{
  "color_jitter": 0.2,
  "encoder_norm_position": "sandwich",
  "decoder_widths": [64, 128, 128, 128],
  "decoder_block": "bottleneck",
  "beta1": 0.95,
  "batch_size": 64,
  "epochs": 13.7,
  "lr_schedule": "wsd"
}
Rows from block 6 of the encoder of a small image VQ-VAE, named by matrix and row number. Rows with one number belong to one neuron. Each number is 200 + 40 x the weight over its row's rms, rounded and kept within 0 to 999. All counts start at 0.
After each neuron's rows are labels from the 100 images, of 14976, where the neuron reaches its largest size: "strongest on" is what is common among them. Only what is clearly more common there than usual is listed. The data: microscope photos of single blood and bone marrow cells.
# gate: MLP gate (encoder.blocks.6.mlp.gate.weight, 1280x320), inputs 0-106
# fc1: MLP up (encoder.blocks.6.mlp.fc1.weight, 1280x320), inputs 0-106
# fc2: MLP down (encoder.blocks.6.mlp.fc2.weight, 320x1280, transposed), outputs 0-106

gate.458,158,197,204,202,142,224,90,178,278,227,255,155,174,162,160,250,228,227,293,203,197,246,117,148,139,190,213,237,205,172,225,163,190,222,175,196,232,182,196,218,207,234,193,199,251,147,173,189,192,251,161,169,190,229,194,136,199,177,227,251,208,206,242,170,185,268,196,222,212,171,202,69,204,138,203,144,147,220,190,212,141,180,183,131,178,139,180,232,184,257,130,199,206,194,190,249,214,197,197,183,209,261,233,279,156,176,292
fc1.458,153,188,146,198,143,152,202,190,202,207,253,159,201,163,222,208,200,197,227,257,125,212,212,121,165,166,193,214,252,195,156,175,161,210,167,229,274,171,197,244,236,323,190,231,207,182,147,239,150,162,221,175,223,254,189,141,210,183,222,209,217,216,229,202,247,170,267,217,244,224,177,141,170,116,216,158,240,214,203,219,203,200,163,135,200,130,170,234,189,210,135,219,209,208,211,205,170,195,149,202,181,205,229,196,196,224,179
fc2.458,183,245,237,158,238,208,170,218,191,132,252,187,206,227,205,199,166,158,139,242,161,173,186,237,156,148,238,211,203,200,271,212,168,86,258,192,203,244,201,194,253,150,236,159,222,244,218,227,218,233,217,190,165,166,235,213,218,209,158,200,165,167,248,213,152,239,253,223,142,159,233,198,226,246,208,162,139,244,168,188,143,184,144,225,181,261,180,139,238,203,201,225,213,136,189,224,197,229,207,145,131,151,197,144,272,252,173
strongest on: smear: peripheral blood

gate.698,318,172,196,221,284,185,188,226,198,266,212,198,222,166,111,208,257,211,201,216,229,217,161,236,225,223,201,221,173,221,184,200,246,209,112,187,197,202,192,118,157,175,229,273,172,222,196,146,166,172,224,216,182,220,238,227,178,177,193,85,110,287,182,197,167,203,263,239,160,179,161,188,256,159,238,240,169,152,168,237,162,194,248,66,222,187,214,249,165,150,211,204,204,167,222,241,251,172,195,218,217,151,144,241,217,163,269
fc1.698,190,194,243,180,205,257,189,226,200,134,160,145,215,237,153,190,281,219,199,250,206,248,202,222,233,229,220,151,167,247,172,182,188,180,245,174,234,221,252,252,122,295,180,214,228,184,165,215,262,257,211,204,196,162,245,162,183,182,168,160,180,188,283,152,194,252,169,232,201,131,180,191,200,191,215,67,218,262,197,206,261,142,234,168,250,213,190,171,185,217,177,159,204,166,272,185,201,229,158,145,186,200,174,184,175,197,195
fc2.698,252,236,212,144,146,279,194,184,178,147,187,216,250,221,139,126,213,252,197,263,220,272,183,211,231,179,216,198,235,164,186,158,193,145,300,124,142,177,189,217,179,244,260,188,164,174,163,156,301,226,255,150,202,101,222,191,237,188,223,159,211,188,111,253,219,213,135,207,238,167,173,157,214,203,229,159,139,251,182,209,268,167,151,266,209,241,223,218,235,205,217,234,183,164,164,146,173,239,180,240,217,192,207,95,160,245,181
strongest on: smear: peripheral blood

gate.683,199,92,146,230,233,153,199,154,212,186,135,196,211,174,188,152,219,214,240,169,216,229,240,207,98,277,252,223,239,145,244,223,182,241,173,238,221,228,206,219,233,163,224,193,208,157,255,159,190,139,209,168,199,238,194,230,141,203,200,285,208,158,189,142,225,125,184,246,163,247,206,197,219,228,254,171,151,169,184,245,275,203,251,240,179,211,172,159,316,152,180,241,192,200,170,175,168,191,166,192,170,155,154,221,172,260,181
fc1.683,133,211,268,188,222,267,281,243,234,199,196,130,244,212,231,202,227,209,254,304,150,108,210,233,157,117,180,184,270,110,243,215,142,201,223,196,249,195,125,145,233,163,231,180,242,240,173,239,247,226,209,244,168,193,229,158,155,211,253,91,230,224,185,135,179,199,208,184,179,156,203,132,210,132,159,163,183,226,189,204,205,148,218,195,208,156,184,192,236,179,199,265,251,204,186,226,150,286,179,197,228,208,240,190,225,242,195
fc2.683,121,228,265,211,213,207,237,219,214,186,236,151,122,99,220,286,169,213,176,264,258,199,244,192,110,149,232,158,180,104,244,173,116,149,183,188,208,180,186,191,220,201,210,221,225,201,184,195,259,171,215,247,212,198,172,249,222,224,222,118,208,168,234,183,180,188,131,237,208,220,131,178,246,143,166,163,198,197,202,161,287,171,196,285,208,226,178,143,182,188,216,196,199,114,250,244,148,234,161,225,200,187,282,165,133,194,232
strongest on: smear: peripheral blood

gate.265,116,216,206,146,168,245,213,261,248,156,189,132,172,223,162,157,226,142,189,222,193,233,216,234,205,208,184,131,190,245,163,239,212,229,201,187,186,205,274,137,224,296,184,274,206,193,249,232,183,200,198,183,225,174,207,225,185,237,182,290,187,195,125,204,232,171,236,172,268,232,166,206,167,250,223,152,219,157,239,190,214,142,119,173,188,193,151,191,183,166,204,120,185,266,270,163,219,286,155,220,219,127,178,200,150,232,143
fc1.265,245,170,129,199,201,120,186,196,194,248,201,243,211,197,223,243,131,137,242,224,231,142,205,233,205,277,236,268,164,182,264,231,184,221,149,193,162,228,134,208,162,189,178,229,235,223,179,133,185,235,208,174,220,209,239,182,204,169,221,155,208,238,277,198,163,169,188,193,125,182,179,203,194,176,182,153,199,208,228,198,242,221,195,220,249,161,213,258,213,158,206,294,222,187,170,183,174,128,204,168,225,273,233,261,264,147,221
fc2.265,163,248,255,164,204,198,138,227,221,89,194,160,173,225,128,170,206,172,212,193,225,261,146,160,163,209,215,113,212,209,156,226,211,236,242,125,190,246,271,213,296,174,179,279,133,221,218,211,176,218,192,229,269,200,189,260,124,245,181,249,188,185,77,207,204,159,252,167,216,258,192,225,220,205,214,189,238,123,223,169,174,165,221,197,216,239,202,194,235,206,242,181,237,208,229,193,212,207,78,206,213,162,159,197,183,186,186
strongest on: cell type: segmented neutrophil

gate.13,112,226,208,210,222,214,231,238,234,164,171,165,178,207,152,237,164,171,254,203,195,131,180,246,219,218,245,187,274,196,178,223,137,134,160,161,239,226,143,243,218,169,193,235,238,188,217,223,146,48,147,173,214,192,138,203,82,175,186,163,194,188,195,194,201,216,164,248,213,196,241,158,224,222,160,183,169,172,135,200,267,234,291,160,158,132,233,213,142,185,214,219,189,242,258,204,240,208,208,225,217,185,220,181,261,196,191
fc1.13,237,180,264,185,127,210,274,208,235,226,256,192,238,231,254,240,233,163,196,230,93,176,213,194,230,194,212,217,239,169,215,144,218,190,168,169,248,140,160,180,249,229,159,271,224,235,199,194,228,229,185,224,216,136,226,238,245,145,213,142,129,189,216,193,151,205,216,224,204,179,234,209,226,201,227,49,194,211,231,201,201,249,174,220,144,208,205,280,245,168,167,238,261,162,224,145,230,189,168,176,142,236,170,248,192,181,173
fc2.13,198,163,203,268,135,214,110,171,143,179,214,281,251,176,227,231,180,171,212,223,203,201,189,256,129,205,273,227,142,295,211,147,172,234,219,205,87,218,210,164,169,130,235,254,190,188,137,229,181,210,229,127,208,312,193,126,157,237,183,244,156,222,235,231,165,247,219,204,206,210,210,202,191,203,236,235,190,169,156,243,208,218,199,207,239,254,208,117,266,162,194,211,123,193,153,182,244,175,158,159,181,195,179,185,192,210,253
strongest on: smear: peripheral blood

gate.167,204,216,176,201,247,260,171,195,147,216,222,212,282,171,136,195,191,259,282,202,224,199,225,193,238,324,244,197,260,176,225,223,102,186,214,135,154,159,265,141,171,171,239,219,253,193,224,206,178,172,115,174,170,184,181,204,182,192,185,219,212,207,218,217,226,157,141,200,197,242,154,154,288,235,188,189,214,107,206,254,225,247,245,229,170,247,184,267,193,170,169,155,241,213,135,209,249,200,240,241,234,129,278,217,192,226,113
fc1.167,208,194,93,162,269,238,183,149,149,212,142,275,172,103,131,172,230,253,208,246,162,127,224,188,165,265,231,224,255,247,205,212,142,151,134,222,226,215,166,203,158,138,200,183,217,147,182,243,170,195,123,134,185,170,233,184,192,147,175,164,273,193,190,213,207,223,107,205,211,200,254,237,247,191,199,227,126,178,157,234,210,170,171,202,201,201,195,202,207,231,158,191,236,198,111,152,185,233,200,245,231,234,209,233,192,205,254
fc2.167,223,259,224,163,228,225,192,238,149,234,225,284,182,230,203,198,233,248,206,180,284,208,235,190,206,262,273,165,222,206,168,218,100,250,241,253,267,269,204,237,189,227,231,268,186,206,266,165,253,158,168,207,205,129,227,290,207,152,200,218,198,174,142,243,117,170,139,205,198,268,277,207,168,250,231,264,250,221,150,160,192,283,194,242,229,205,246,254,181,200,190,167,223,113,229,216,240,157,220,186,224,158,235,252,168,144,151
strongest on: cell type: promyelocyte

gate.603,208,197,201,195,215,118,240,166,149,230,194,166,245,214,230,214,202,134,232,151,238,279,172,207,215,195,205,210,202,197,248,273,209,144,198,187,216,192,199,217,222,199,219,157,247,168,320,183,202,239,174,199,232,231,202,202,131,237,173,159,153,260,235,256,223,188,164,182,162,153,204,200,188,238,148,226,211,239,204,198,199,192,247,243,184,149,301,274,165,158,198,250,232,140,193,188,198,172,169,217,197,231,220,174,230,187,100
fc1.603,186,222,189,235,143,144,200,215,170,182,230,242,182,178,251,199,257,283,176,213,232,185,193,162,255,111,252,256,198,200,162,140,251,176,199,144,220,186,230,225,184,229,199,123,166,223,180,194,175,271,231,228,205,198,179,188,199,174,193,79,231,183,121,164,244,196,250,217,217,204,218,190,203,221,207,180,269,176,188,233,229,170,224,186,187,193,181,130,195,195,233,184,168,187,176,261,246,254,210,219,210,235,215,221,148,240,230
fc2.603,182,185,176,176,165,130,172,186,269,164,240,97,225,174,179,180,194,168,205,195,76,206,185,174,169,249,158,209,142,224,206,265,96,185,133,230,188,207,217,172,178,169,230,152,118,154,207,176,158,226,257,196,236,251,235,168,236,235,159,181,243,158,247,198,243,186,197,201,187,166,213,213,194,193,210,167,128,223,233,214,162,244,181,170,205,196,246,182,268,202,237,167,145,159,231,210,162,202,129,134,185,246,139,168,95,166,191
strongest on: cell type: promyelocyte

gate.422,206,176,172,209,234,167,175,185,202,282,203,288,249,174,170,105,158,181,276,251,166,157,179,220,157,250,158,223,185,268,287,147,203,265,102,203,216,198,237,179,235,240,241,210,245,243,204,212,209,207,202,216,120,233,264,142,160,186,182,157,176,178,148,217,140,212,194,212,129,126,219,264,181,212,209,223,208,167,180,226,208,139,198,174,230,214,189,173,262,210,207,211,234,247,224,169,224,227,155,233,232,183,225,152,159,219,149
fc1.422,192,249,138,214,186,226,200,195,208,177,283,89,183,186,192,261,158,262,198,144,181,214,110,149,201,203,225,208,215,179,142,212,213,140,218,251,233,179,228,190,209,151,116,195,231,110,198,243,141,232,183,157,238,163,210,201,207,185,143,241,198,169,196,235,253,205,211,119,174,217,259,119,289,272,213,159,218,220,157,200,204,206,152,177,203,241,204,175,189,144,197,216,236,249,172,231,194,223,201,235,214,213,123,320,271,197,204
fc2.422,223,239,257,96,195,202,207,164,256,200,198,264,204,229,236,257,191,228,280,123,161,258,219,180,254,134,173,214,192,168,207,178,238,225,240,187,187,277,212,166,218,208,290,132,221,250,214,174,283,225,194,191,196,155,221,205,158,132,222,183,178,114,139,146,201,246,203,234,148,201,172,222,174,146,174,173,218,230,167,142,193,232,291,213,244,277,201,249,188,248,183,166,166,152,189,197,138,136,180,172,212,188,243,131,109,186,185
strongest on: smear: peripheral blood; cell type: segmented neutrophil

gate.441,263,156,220,199,123,195,204,156,187,195,255,223,173,168,180,190,247,195,257,228,206,188,165,182,185,217,260,242,143,224,231,285,139,211,185,221,245,218,155,240,167,180,223,238,221,213,225,201,175,160,146,237,209,94,211,132,188,134,184,272,214,194,249,230,202,210,280,282,159,162,221,176,293,219,189,177,225,28,166,206,268,154,143,211,192,259,165,237,177,131,183,214,154,179,221,204,239,196,235,261,171,186,185,258,218,198,169
fc1.441,264,148,162,191,214,202,179,195,170,174,191,174,191,169,306,271,216,275,232,216,191,209,211,185,180,198,172,153,260,195,193,235,132,238,196,162,211,198,191,159,303,141,187,185,161,203,233,236,228,209,185,303,174,235,152,193,249,152,225,169,249,180,141,155,213,236,184,221,201,180,148,169,214,213,254,203,157,135,209,161,198,182,229,189,148,175,258,266,253,188,141,139,167,201,267,198,229,194,220,241,162,256,236,174,210,179,146
fc2.441,253,149,206,199,193,149,183,191,277,167,189,194,196,161,221,193,251,211,252,185,234,177,152,185,214,147,217,235,253,184,180,123,148,178,253,221,170,203,211,237,224,193,226,197,199,193,166,193,143,148,206,187,145,112,138,151,221,172,160,152,211,221,135,198,154,222,208,136,199,218,244,172,200,174,200,176,205,246,223,211,231,229,250,193,172,188,223,215,261,212,166,200,185,208,272,177,267,181,151,181,270,204,154,250,229,196,175
strongest on: cell type: promyelocyte

gate.76,255,257,151,185,219,276,93,216,201,167,179,227,259,140,166,155,236,288,185,135,239,259,256,221,199,163,245,177,178,207,227,209,239,241,207,266,186,143,146,195,224,186,196,230,198,227,213,170,215,218,221,201,190,266,237,288,127,247,191,218,126,124,259,188,174,191,163,233,152,223,252,186,233,306,198,195,197,167,248,200,220,218,235,210,225,220,232,192,186,183,200,168,213,222,218,200,151,238,236,231,137,259,178,226,178,229,164
fc1.76,229,174,126,276,243,166,136,234,228,183,81,191,171,238,203,140,216,235,172,190,178,173,139,193,175,206,242,198,205,223,241,166,228,160,139,222,242,216,194,197,199,244,238,214,171,265,90,250,220,213,195,219,215,152,226,247,191,177,178,188,134,150,194,227,260,210,264,192,170,186,203,133,217,217,195,177,225,245,247,248,232,313,159,206,199,271,217,261,196,173,239,194,200,159,166,165,159,177,220,137,101,219,252,219,159,172,221
fc2.76,176,122,233,145,151,223,236,175,218,198,137,182,179,224,202,250,163,241,236,211,259,180,278,228,223,250,151,235,121,183,228,199,250,183,236,198,234,132,223,230,148,202,214,184,220,193,183,301,173,226,186,190,196,268,199,180,231,216,208,158,205,270,220,215,280,203,223,143,158,179,202,277,204,176,125,138,190,186,273,125,111,177,174,236,218,198,166,177,169,127,248,167,216,221,237,200,275,192,244,240,220,197,187,187,268,194,170
strongest on: cell type: segmented neutrophil

gate.259,174,206,189,87,192,198,301,189,197,194,193,176,222,232,167,217,122,223,221,238,249,226,262,203,219,241,218,174,167,201,256,207,209,181,214,220,246,198,240,206,221,171,173,230,161,192,193,210,248,220,160,209,221,218,287,169,192,226,210,180,203,231,216,165,115,184,203,294,209,182,160,280,204,189,172,204,240,204,100,182,199,123,273,221,220,211,125,185,178,269,251,327,152,150,198,156,270,173,164,213,109,236,288,202,146,213,214
fc1.259,197,207,186,222,142,222,270,244,195,172,196,259,167,213,236,225,198,160,309,192,245,213,201,211,167,119,222,237,232,165,190,178,188,212,251,231,178,199,188,220,195,229,138,173,202,213,146,261,180,273,227,233,208,194,162,146,173,265,226,133,272,193,251,174,118,177,218,163,262,175,216,185,202,142,197,146,237,112,234,199,207,119,166,204,192,264,198,260,145,176,201,198,220,154,248,164,187,127,210,183,188,212,159,136,224,164,291
fc2.259,205,157,219,212,109,178,181,175,261,236,188,193,238,145,139,173,185,255,156,184,123,179,161,239,198,213,234,174,194,223,211,223,217,191,93,244,127,169,230,198,259,208,191,187,248,159,260,231,154,199,214,240,161,185,251,113,236,181,209,159,258,219,245,123,292,201,169,198,162,151,183,188,177,178,186,133,179,215,231,190,136,227,172,161,169,225,181,186,143,217,212,205,250,255,151,222,258,142,216,197,226,137,239,253,252,258,165
strongest on: smear: peripheral blood

gate.414,182,180,189,250,260,263,216,181,152,262,189,76,207,190,174,131,201,151,235,240,201,173,192,210,185,191,218,202,209,199,189,197,196,240,249,203,179,184,161,215,208,136,182,269,137,225,143,208,167,182,227,206,233,171,281,241,200,209,154,287,185,194,307,182,168,214,220,213,255,257,218,257,203,225,171,165,217,189,232,241,235,195,161,199,176,162,187,209,261,209,207,149,154,153,113,220,179,180,236,203,216,222,69,180,249,209,215
fc1.414,201,175,91,185,252,192,286,195,178,188,253,285,225,172,139,206,139,219,244,158,165,179,200,198,241,279,228,201,174,237,171,197,164,175,149,177,144,188,215,201,210,137,213,196,184,227,169,258,203,158,278,179,170,226,247,198,185,215,181,178,144,194,151,183,177,198,257,152,190,259,287,243,189,228,235,216,189,103,231,215,232,233,197,170,226,193,177,221,198,225,212,237,212,191,173,243,213,218,220,204,246,201,258,151,219,215,189
fc2.414,194,260,176,193,193,239,119,200,169,188,149,211,184,229,278,209,249,226,168,240,238,133,215,210,179,171,160,161,163,217,227,223,264,232,274,218,274,192,212,214,139,223,150,234,183,163,215,129,181,197,158,187,165,170,175,179,274,232,176,188,204,172,192,207,243,182,188,247,222,203,186,168,187,238,243,152,126,265,146,209,183,176,214,214,147,178,150,191,212,217,218,234,178,256,188,186,65,186,200,222,144,186,197,184,202,81,230
strongest on: cell type: segmented neutrophil

gate.2,221,183,203,222,292,186,169,218,194,170,253,211,194,76,230,211,125,164,337,157,133,171,178,138,212,203,171,222,145,240,257,270,183,239,232,230,202,217,153,111,184,135,158,229,141,279,199,168,197,207,211,131,226,199,198,239,206,173,162,226,188,203,214,209,253,213,205,190,259,215,208,274,282,178,202,203,177,230,285,194,176,175,129,205,223,140,257,222,255,237,220,194,187,221,203,175,201,283,196,270,258,230,209,170,273,194,221
fc1.2,212,104,190,254,238,191,238,222,205,282,233,238,186,81,204,234,245,297,233,166,233,196,144,223,179,222,214,236,198,263,180,270,231,213,184,175,232,178,219,153,184,87,203,156,192,232,238,153,185,222,178,187,202,213,164,257,227,137,222,324,133,188,230,211,224,184,194,198,271,170,223,215,265,167,250,211,178,276,248,166,188,224,226,155,200,126,245,218,207,205,207,157,159,166,238,221,216,265,205,207,212,216,206,302,242,189,187
fc2.2,151,239,170,200,191,275,190,173,186,160,201,197,198,256,231,192,122,136,147,267,179,286,241,180,185,174,226,133,245,242,263,146,240,230,187,235,166,238,214,256,202,248,151,229,230,184,170,223,234,177,143,260,215,194,216,168,187,277,184,187,232,232,144,296,158,140,215,160,171,183,160,188,134,226,171,226,240,110,156,203,246,189,228,177,178,285,177,149,220,162,194,164,244,214,171,120,221,174,239,136,157,229,199,161,208,200,169
strongest on: cell type: segmented neutrophil; smear: peripheral blood

gate.58,254,234,215,200,255,221,193,193,181,169,211,135,233,212,185,256,129,167,238,199,199,199,194,129,163,180,199,169,236,211,112,193,202,130,178,191,169,225,227,209,181,226,148,216,196,161,196,146,160,228,268,202,244,121,193,245,173,244,243,161,198,202,128,212,242,236,224,148,189,208,139,170,199,175,141,288,164,176,164,161,155,203,236,234,240,198,168,276,170,173,285,173,191,217,202,206,255,248,163,180,216,205,150,208,151,203,179
fc1.58,161,178,210,166,144,170,233,162,128,178,251,214,252,213,199,122,202,227,198,173,153,194,222,262,245,270,209,201,154,201,283,192,168,226,198,270,172,165,184,245,172,230,250,205,178,225,172,253,201,161,158,142,211,278,192,196,173,158,184,154,201,178,187,188,186,187,180,254,194,113,262,197,228,184,270,123,196,178,210,281,237,215,196,218,181,200,208,251,186,190,201,266,215,197,192,240,120,122,202,243,221,199,293,142,253,158,219
fc2.58,260,202,203,153,243,184,225,222,177,182,168,235,176,142,60,251,203,203,222,230,204,208,239,150,202,124,235,220,192,199,121,185,150,153,196,211,246,213,215,230,240,192,243,219,131,180,181,163,177,217,283,221,186,165,192,254,172,244,166,214,197,198,69,214,222,205,215,147,187,265,196,200,135,161,105,246,179,185,205,194,178,179,240,222,252,216,186,224,170,185,246,151,218,159,145,233,274,229,174,241,246,138,186,139,183,215,189
strongest on: cell type: artefact

gate.652,165,177,168,140,257,219,259,214,226,239,208,169,199,249,263,232,134,197,211,242,237,222,193,145,201,236,124,243,216,185,205,197,234,164,179,160,140,181,295,283,253,180,245,199,206,224,257,222,287,169,254,176,260,185,124,252,233,211,189,173,242,183,129,202,167,236,192,215,186,235,163,195,189,170,172,186,142,177,234,178,178,208,187,219,170,112,233,218,240,259,219,195,252,154,188,288,223,206,182,227,155,236,210,213,151,241,203
fc1.652,233,181,300,184,104,219,143,251,225,182,155,208,166,177,246,187,177,238,220,172,178,221,206,184,200,219,230,183,216,152,167,196,220,306,231,218,170,166,178,159,210,169,90,256,177,204,141,231,184,351,201,254,104,209,152,174,177,184,136,159,205,250,137,170,236,222,190,147,163,227,205,265,203,173,262,205,155,179,225,198,236,157,195,303,235,202,227,206,256,253,220,130,231,200,207,233,161,225,244,213,212,173,207,265,258,189,292
fc2.652,197,211,251,208,183,176,208,217,243,193,108,205,201,198,185,184,237,254,193,237,200,196,241,205,237,311,181,184,265,261,236,194,271,227,226,245,132,203,169,206,202,213,230,176,237,206,178,225,181,176,273,142,118,262,176,148,281,228,184,128,169,167,174,226,146,164,219,167,230,203,238,214,184,182,133,206,185,126,217,169,151,264,234,216,177,200,225,244,218,100,231,203,279,211,198,176,136,189,208,135,292,214,167,206,194,128,238
strongest on: cell type: segmented neutrophil

gate.359,231,174,148,199,241,166,218,183,229,213,161,210,155,178,151,206,153,193,271,168,163,215,216,211,172,220,231,154,206,190,277,252,231,163,200,142,182,177,222,179,178,184,207,235,295,216,277,249,206,203,211,176,261,157,160,183,289,152,144,244,184,175,156,179,251,283,205,215,153,179,197,214,258,220,212,223,197,152,117,218,195,171,104,135,221,228,157,122,243,208,236,169,141,214,219,258,176,208,219,175,200,237,230,203,237,215,234
fc1.359,232,210,171,221,133,252,179,193,224,168,221,158,209,145,121,248,240,169,225,272,260,202,163,248,212,205,96,198,165,210,255,211,217,250,198,171,215,137,169,175,176,140,191,221,261,190,213,178,116,221,180,183,222,149,89,192,205,175,233,191,216,196,175,179,281,188,233,193,190,175,174,179,215,247,218,132,130,202,198,196,242,222,124,178,226,187,166,267,160,196,252,188,161,229,246,217,249,243,235,234,180,221,278,211,337,210,217
fc2.359,164,162,203,178,196,231,158,255,201,116,164,236,183,237,234,212,229,244,214,234,156,215,239,173,204,203,164,198,178,203,146,252,214,193,171,214,218,208,206,170,241,193,233,216,208,130,127,197,205,215,228,271,172,215,238,233,158,200,268,137,208,200,255,225,130,239,182,173,245,219,241,236,171,230,126,198,181,192,184,215,182,172,286,241,109,146,232,187,257,196,216,210,240,202,188,177,263,154,169,236,246,288,136,225,120,206,161
strongest on: cell type: promyelocyte

gate.601,234,133,219,170,267,142,213,219,199,230,162,148,195,240,158,250,189,189,180,116,166,175,179,181,275,146,122,192,237,195,238,204,209,201,340,210,239,237,161,224,201,235,257,194,241,189,151,244,204,247,190,200,134,146,203,161,198,159,199,194,224,161,181,181,193,173,246,259,95,189,250,138,172,191,182,157,234,153,207,172,212,219,216,226,299,163,208,166,170,273,215,119,215,212,170,157,159,162,241,254,175,257,228,209,250,186,202
fc1.601,235,196,173,222,255,255,165,191,158,227,279,207,160,243,214,248,166,191,195,199,188,232,249,119,194,199,266,198,258,324,136,241,180,279,204,181,175,221,222,225,149,273,253,203,84,177,213,155,186,130,197,271,221,193,187,223,175,244,170,189,191,231,160,123,207,270,250,165,140,278,188,310,209,261,120,196,274,133,164,198,231,251,192,186,199,183,260,134,259,200,230,150,214,232,184,180,230,245,179,213,198,147,150,267,159,162,187
fc2.601,151,236,186,176,228,230,221,173,210,153,199,171,259,182,250,178,138,196,235,182,176,144,170,236,263,186,192,189,213,93,279,183,221,144,253,237,240,231,183,204,182,226,174,172,258,240,197,203,228,175,217,157,187,167,203,187,216,171,208,212,215,180,272,225,226,196,182,195,162,260,247,146,196,111,176,236,207,222,205,171,202,192,144,208,219,215,176,235,151,200,196,190,186,193,237,221,227,190,256,195,193,195,210,246,186,224,214
strongest on: cell type: segmented neutrophil; smear: peripheral blood

gate.367,218,226,195,265,262,116,206,161,234,204,237,242,236,153,243,211,168,203,194,236,211,145,286,194,223,269,160,240,238,247,256,200,302,156,245,183,171,232,268,213,208,188,259,236,145,189,275,162,197,272,114,139,182,220,212,207,131,185,174,194,197,272,202,179,223,175,282,193,233,180,187,227,175,194,211,131,214,149,158,165,177,203,249,164,179,148,229,165,227,317,161,159,205,204,191,251,120,158,184,179,197,190,160,194,315,236,178
fc1.367,184,217,184,212,180,170,149,202,162,78,188,210,166,165,229,150,138,187,197,242,189,176,246,211,198,179,251,249,117,167,199,178,236,160,174,191,213,160,226,133,176,230,196,183,211,171,230,223,209,149,231,205,186,250,100,221,202,157,195,236,252,195,275,185,193,173,224,217,275,188,245,184,277,212,170,222,230,221,276,231,210,86,239,191,193,208,143,184,106,181,274,191,215,140,216,151,112,251,232,197,208,237,247,107,174,204,195
fc2.367,193,195,234,110,182,229,250,268,178,139,196,240,206,178,191,211,210,261,153,173,128,209,160,253,214,279,155,277,163,170,234,220,241,206,182,176,231,204,216,236,178,212,182,209,120,206,233,215,164,277,200,138,217,204,211,229,189,233,139,174,184,226,165,219,254,164,230,230,201,160,227,184,205,212,212,216,158,150,264,166,198,158,167,266,108,184,202,208,197,268,226,192,152,188,217,259,124,224,279,185,184,155,218,251,284,204,210
strongest on: cell type: segmented neutrophil

gate.755,228,221,285,290,213,213,173,187,172,173,183,174,226,182,181,235,179,172,182,263,223,164,187,205,193,230,285,242,189,265,173,131,180,224,200,123,180,164,207,199,178,143,214,127,183,205,192,241,103,109,224,232,224,190,236,180,181,192,200,110,174,247,212,198,168,256,215,159,173,204,188,148,203,234,194,199,212,131,168,225,221,196,142,197,165,163,196,223,172,249,238,194,197,216,183,190,153,193,219,284,159,126,204,202,258,235,146
fc1.755,207,203,239,168,221,111,161,223,244,283,250,197,216,139,270,181,193,211,228,266,226,199,230,128,198,230,207,173,203,252,258,174,194,267,245,165,235,176,183,188,185,156,160,185,226,257,280,138,231,134,214,211,161,185,161,266,264,181,262,237,234,172,250,222,166,177,142,166,210,218,206,171,179,250,193,258,223,255,199,200,275,181,237,185,159,265,174,203,219,211,178,271,234,188,209,195,257,190,226,158,200,199,221,202,159,227,228
fc2.755,243,190,157,253,199,239,164,248,235,121,200,218,173,179,204,215,228,228,151,183,129,152,183,191,201,219,219,196,206,182,207,215,135,122,173,246,206,202,217,230,128,122,188,265,180,150,158,279,147,239,196,238,299,194,258,248,121,197,93,167,201,232,168,208,194,262,241,229,287,178,184,190,164,182,220,185,234,186,148,257,241,138,264,147,171,187,199,136,214,177,153,197,167,145,150,197,199,187,205,223,186,205,205,176,260,183,181
strongest on: cell type: promyelocyte

gate.418,186,282,189,182,237,278,229,144,215,238,229,197,211,205,218,157,245,116,151,199,206,201,187,207,69,204,154,181,159,180,175,261,183,212,262,149,221,258,328,205,186,322,195,224,186,205,220,148,190,245,167,143,227,138,208,215,191,212,182,142,222,217,219,235,193,198,167,237,137,229,237,229,244,217,162,206,168,202,112,181,182,232,108,183,230,170,219,195,224,205,205,250,171,159,109,213,192,169,181,221,173,141,174,209,189,213,239
fc1.418,219,201,162,137,226,180,138,144,201,221,212,208,221,200,169,189,185,225,311,201,103,193,185,199,151,172,274,258,212,219,222,211,276,203,130,171,194,188,267,230,201,232,155,262,161,203,255,210,240,210,211,180,158,216,257,229,275,165,225,247,220,149,233,149,240,187,236,182,155,240,225,245,212,247,354,161,233,148,273,196,196,177,207,228,170,154,234,169,223,248,129,183,199,257,263,224,176,172,192,129,174,182,200,221,287,202,198
fc2.418,150,184,280,192,238,245,193,166,181,242,215,173,193,140,206,206,160,195,258,218,288,168,137,243,192,165,253,211,234,203,206,235,160,163,218,192,250,203,135,140,220,147,184,195,210,220,145,158,187,211,243,226,261,155,199,224,155,145,188,164,217,200,189,187,200,236,199,264,266,224,156,240,240,193,41,210,142,123,225,182,113,189,239,206,209,180,228,205,187,238,222,203,160,140,218,209,282,251,178,227,198,175,221,234,232,187,144
strongest on: cell type: artefact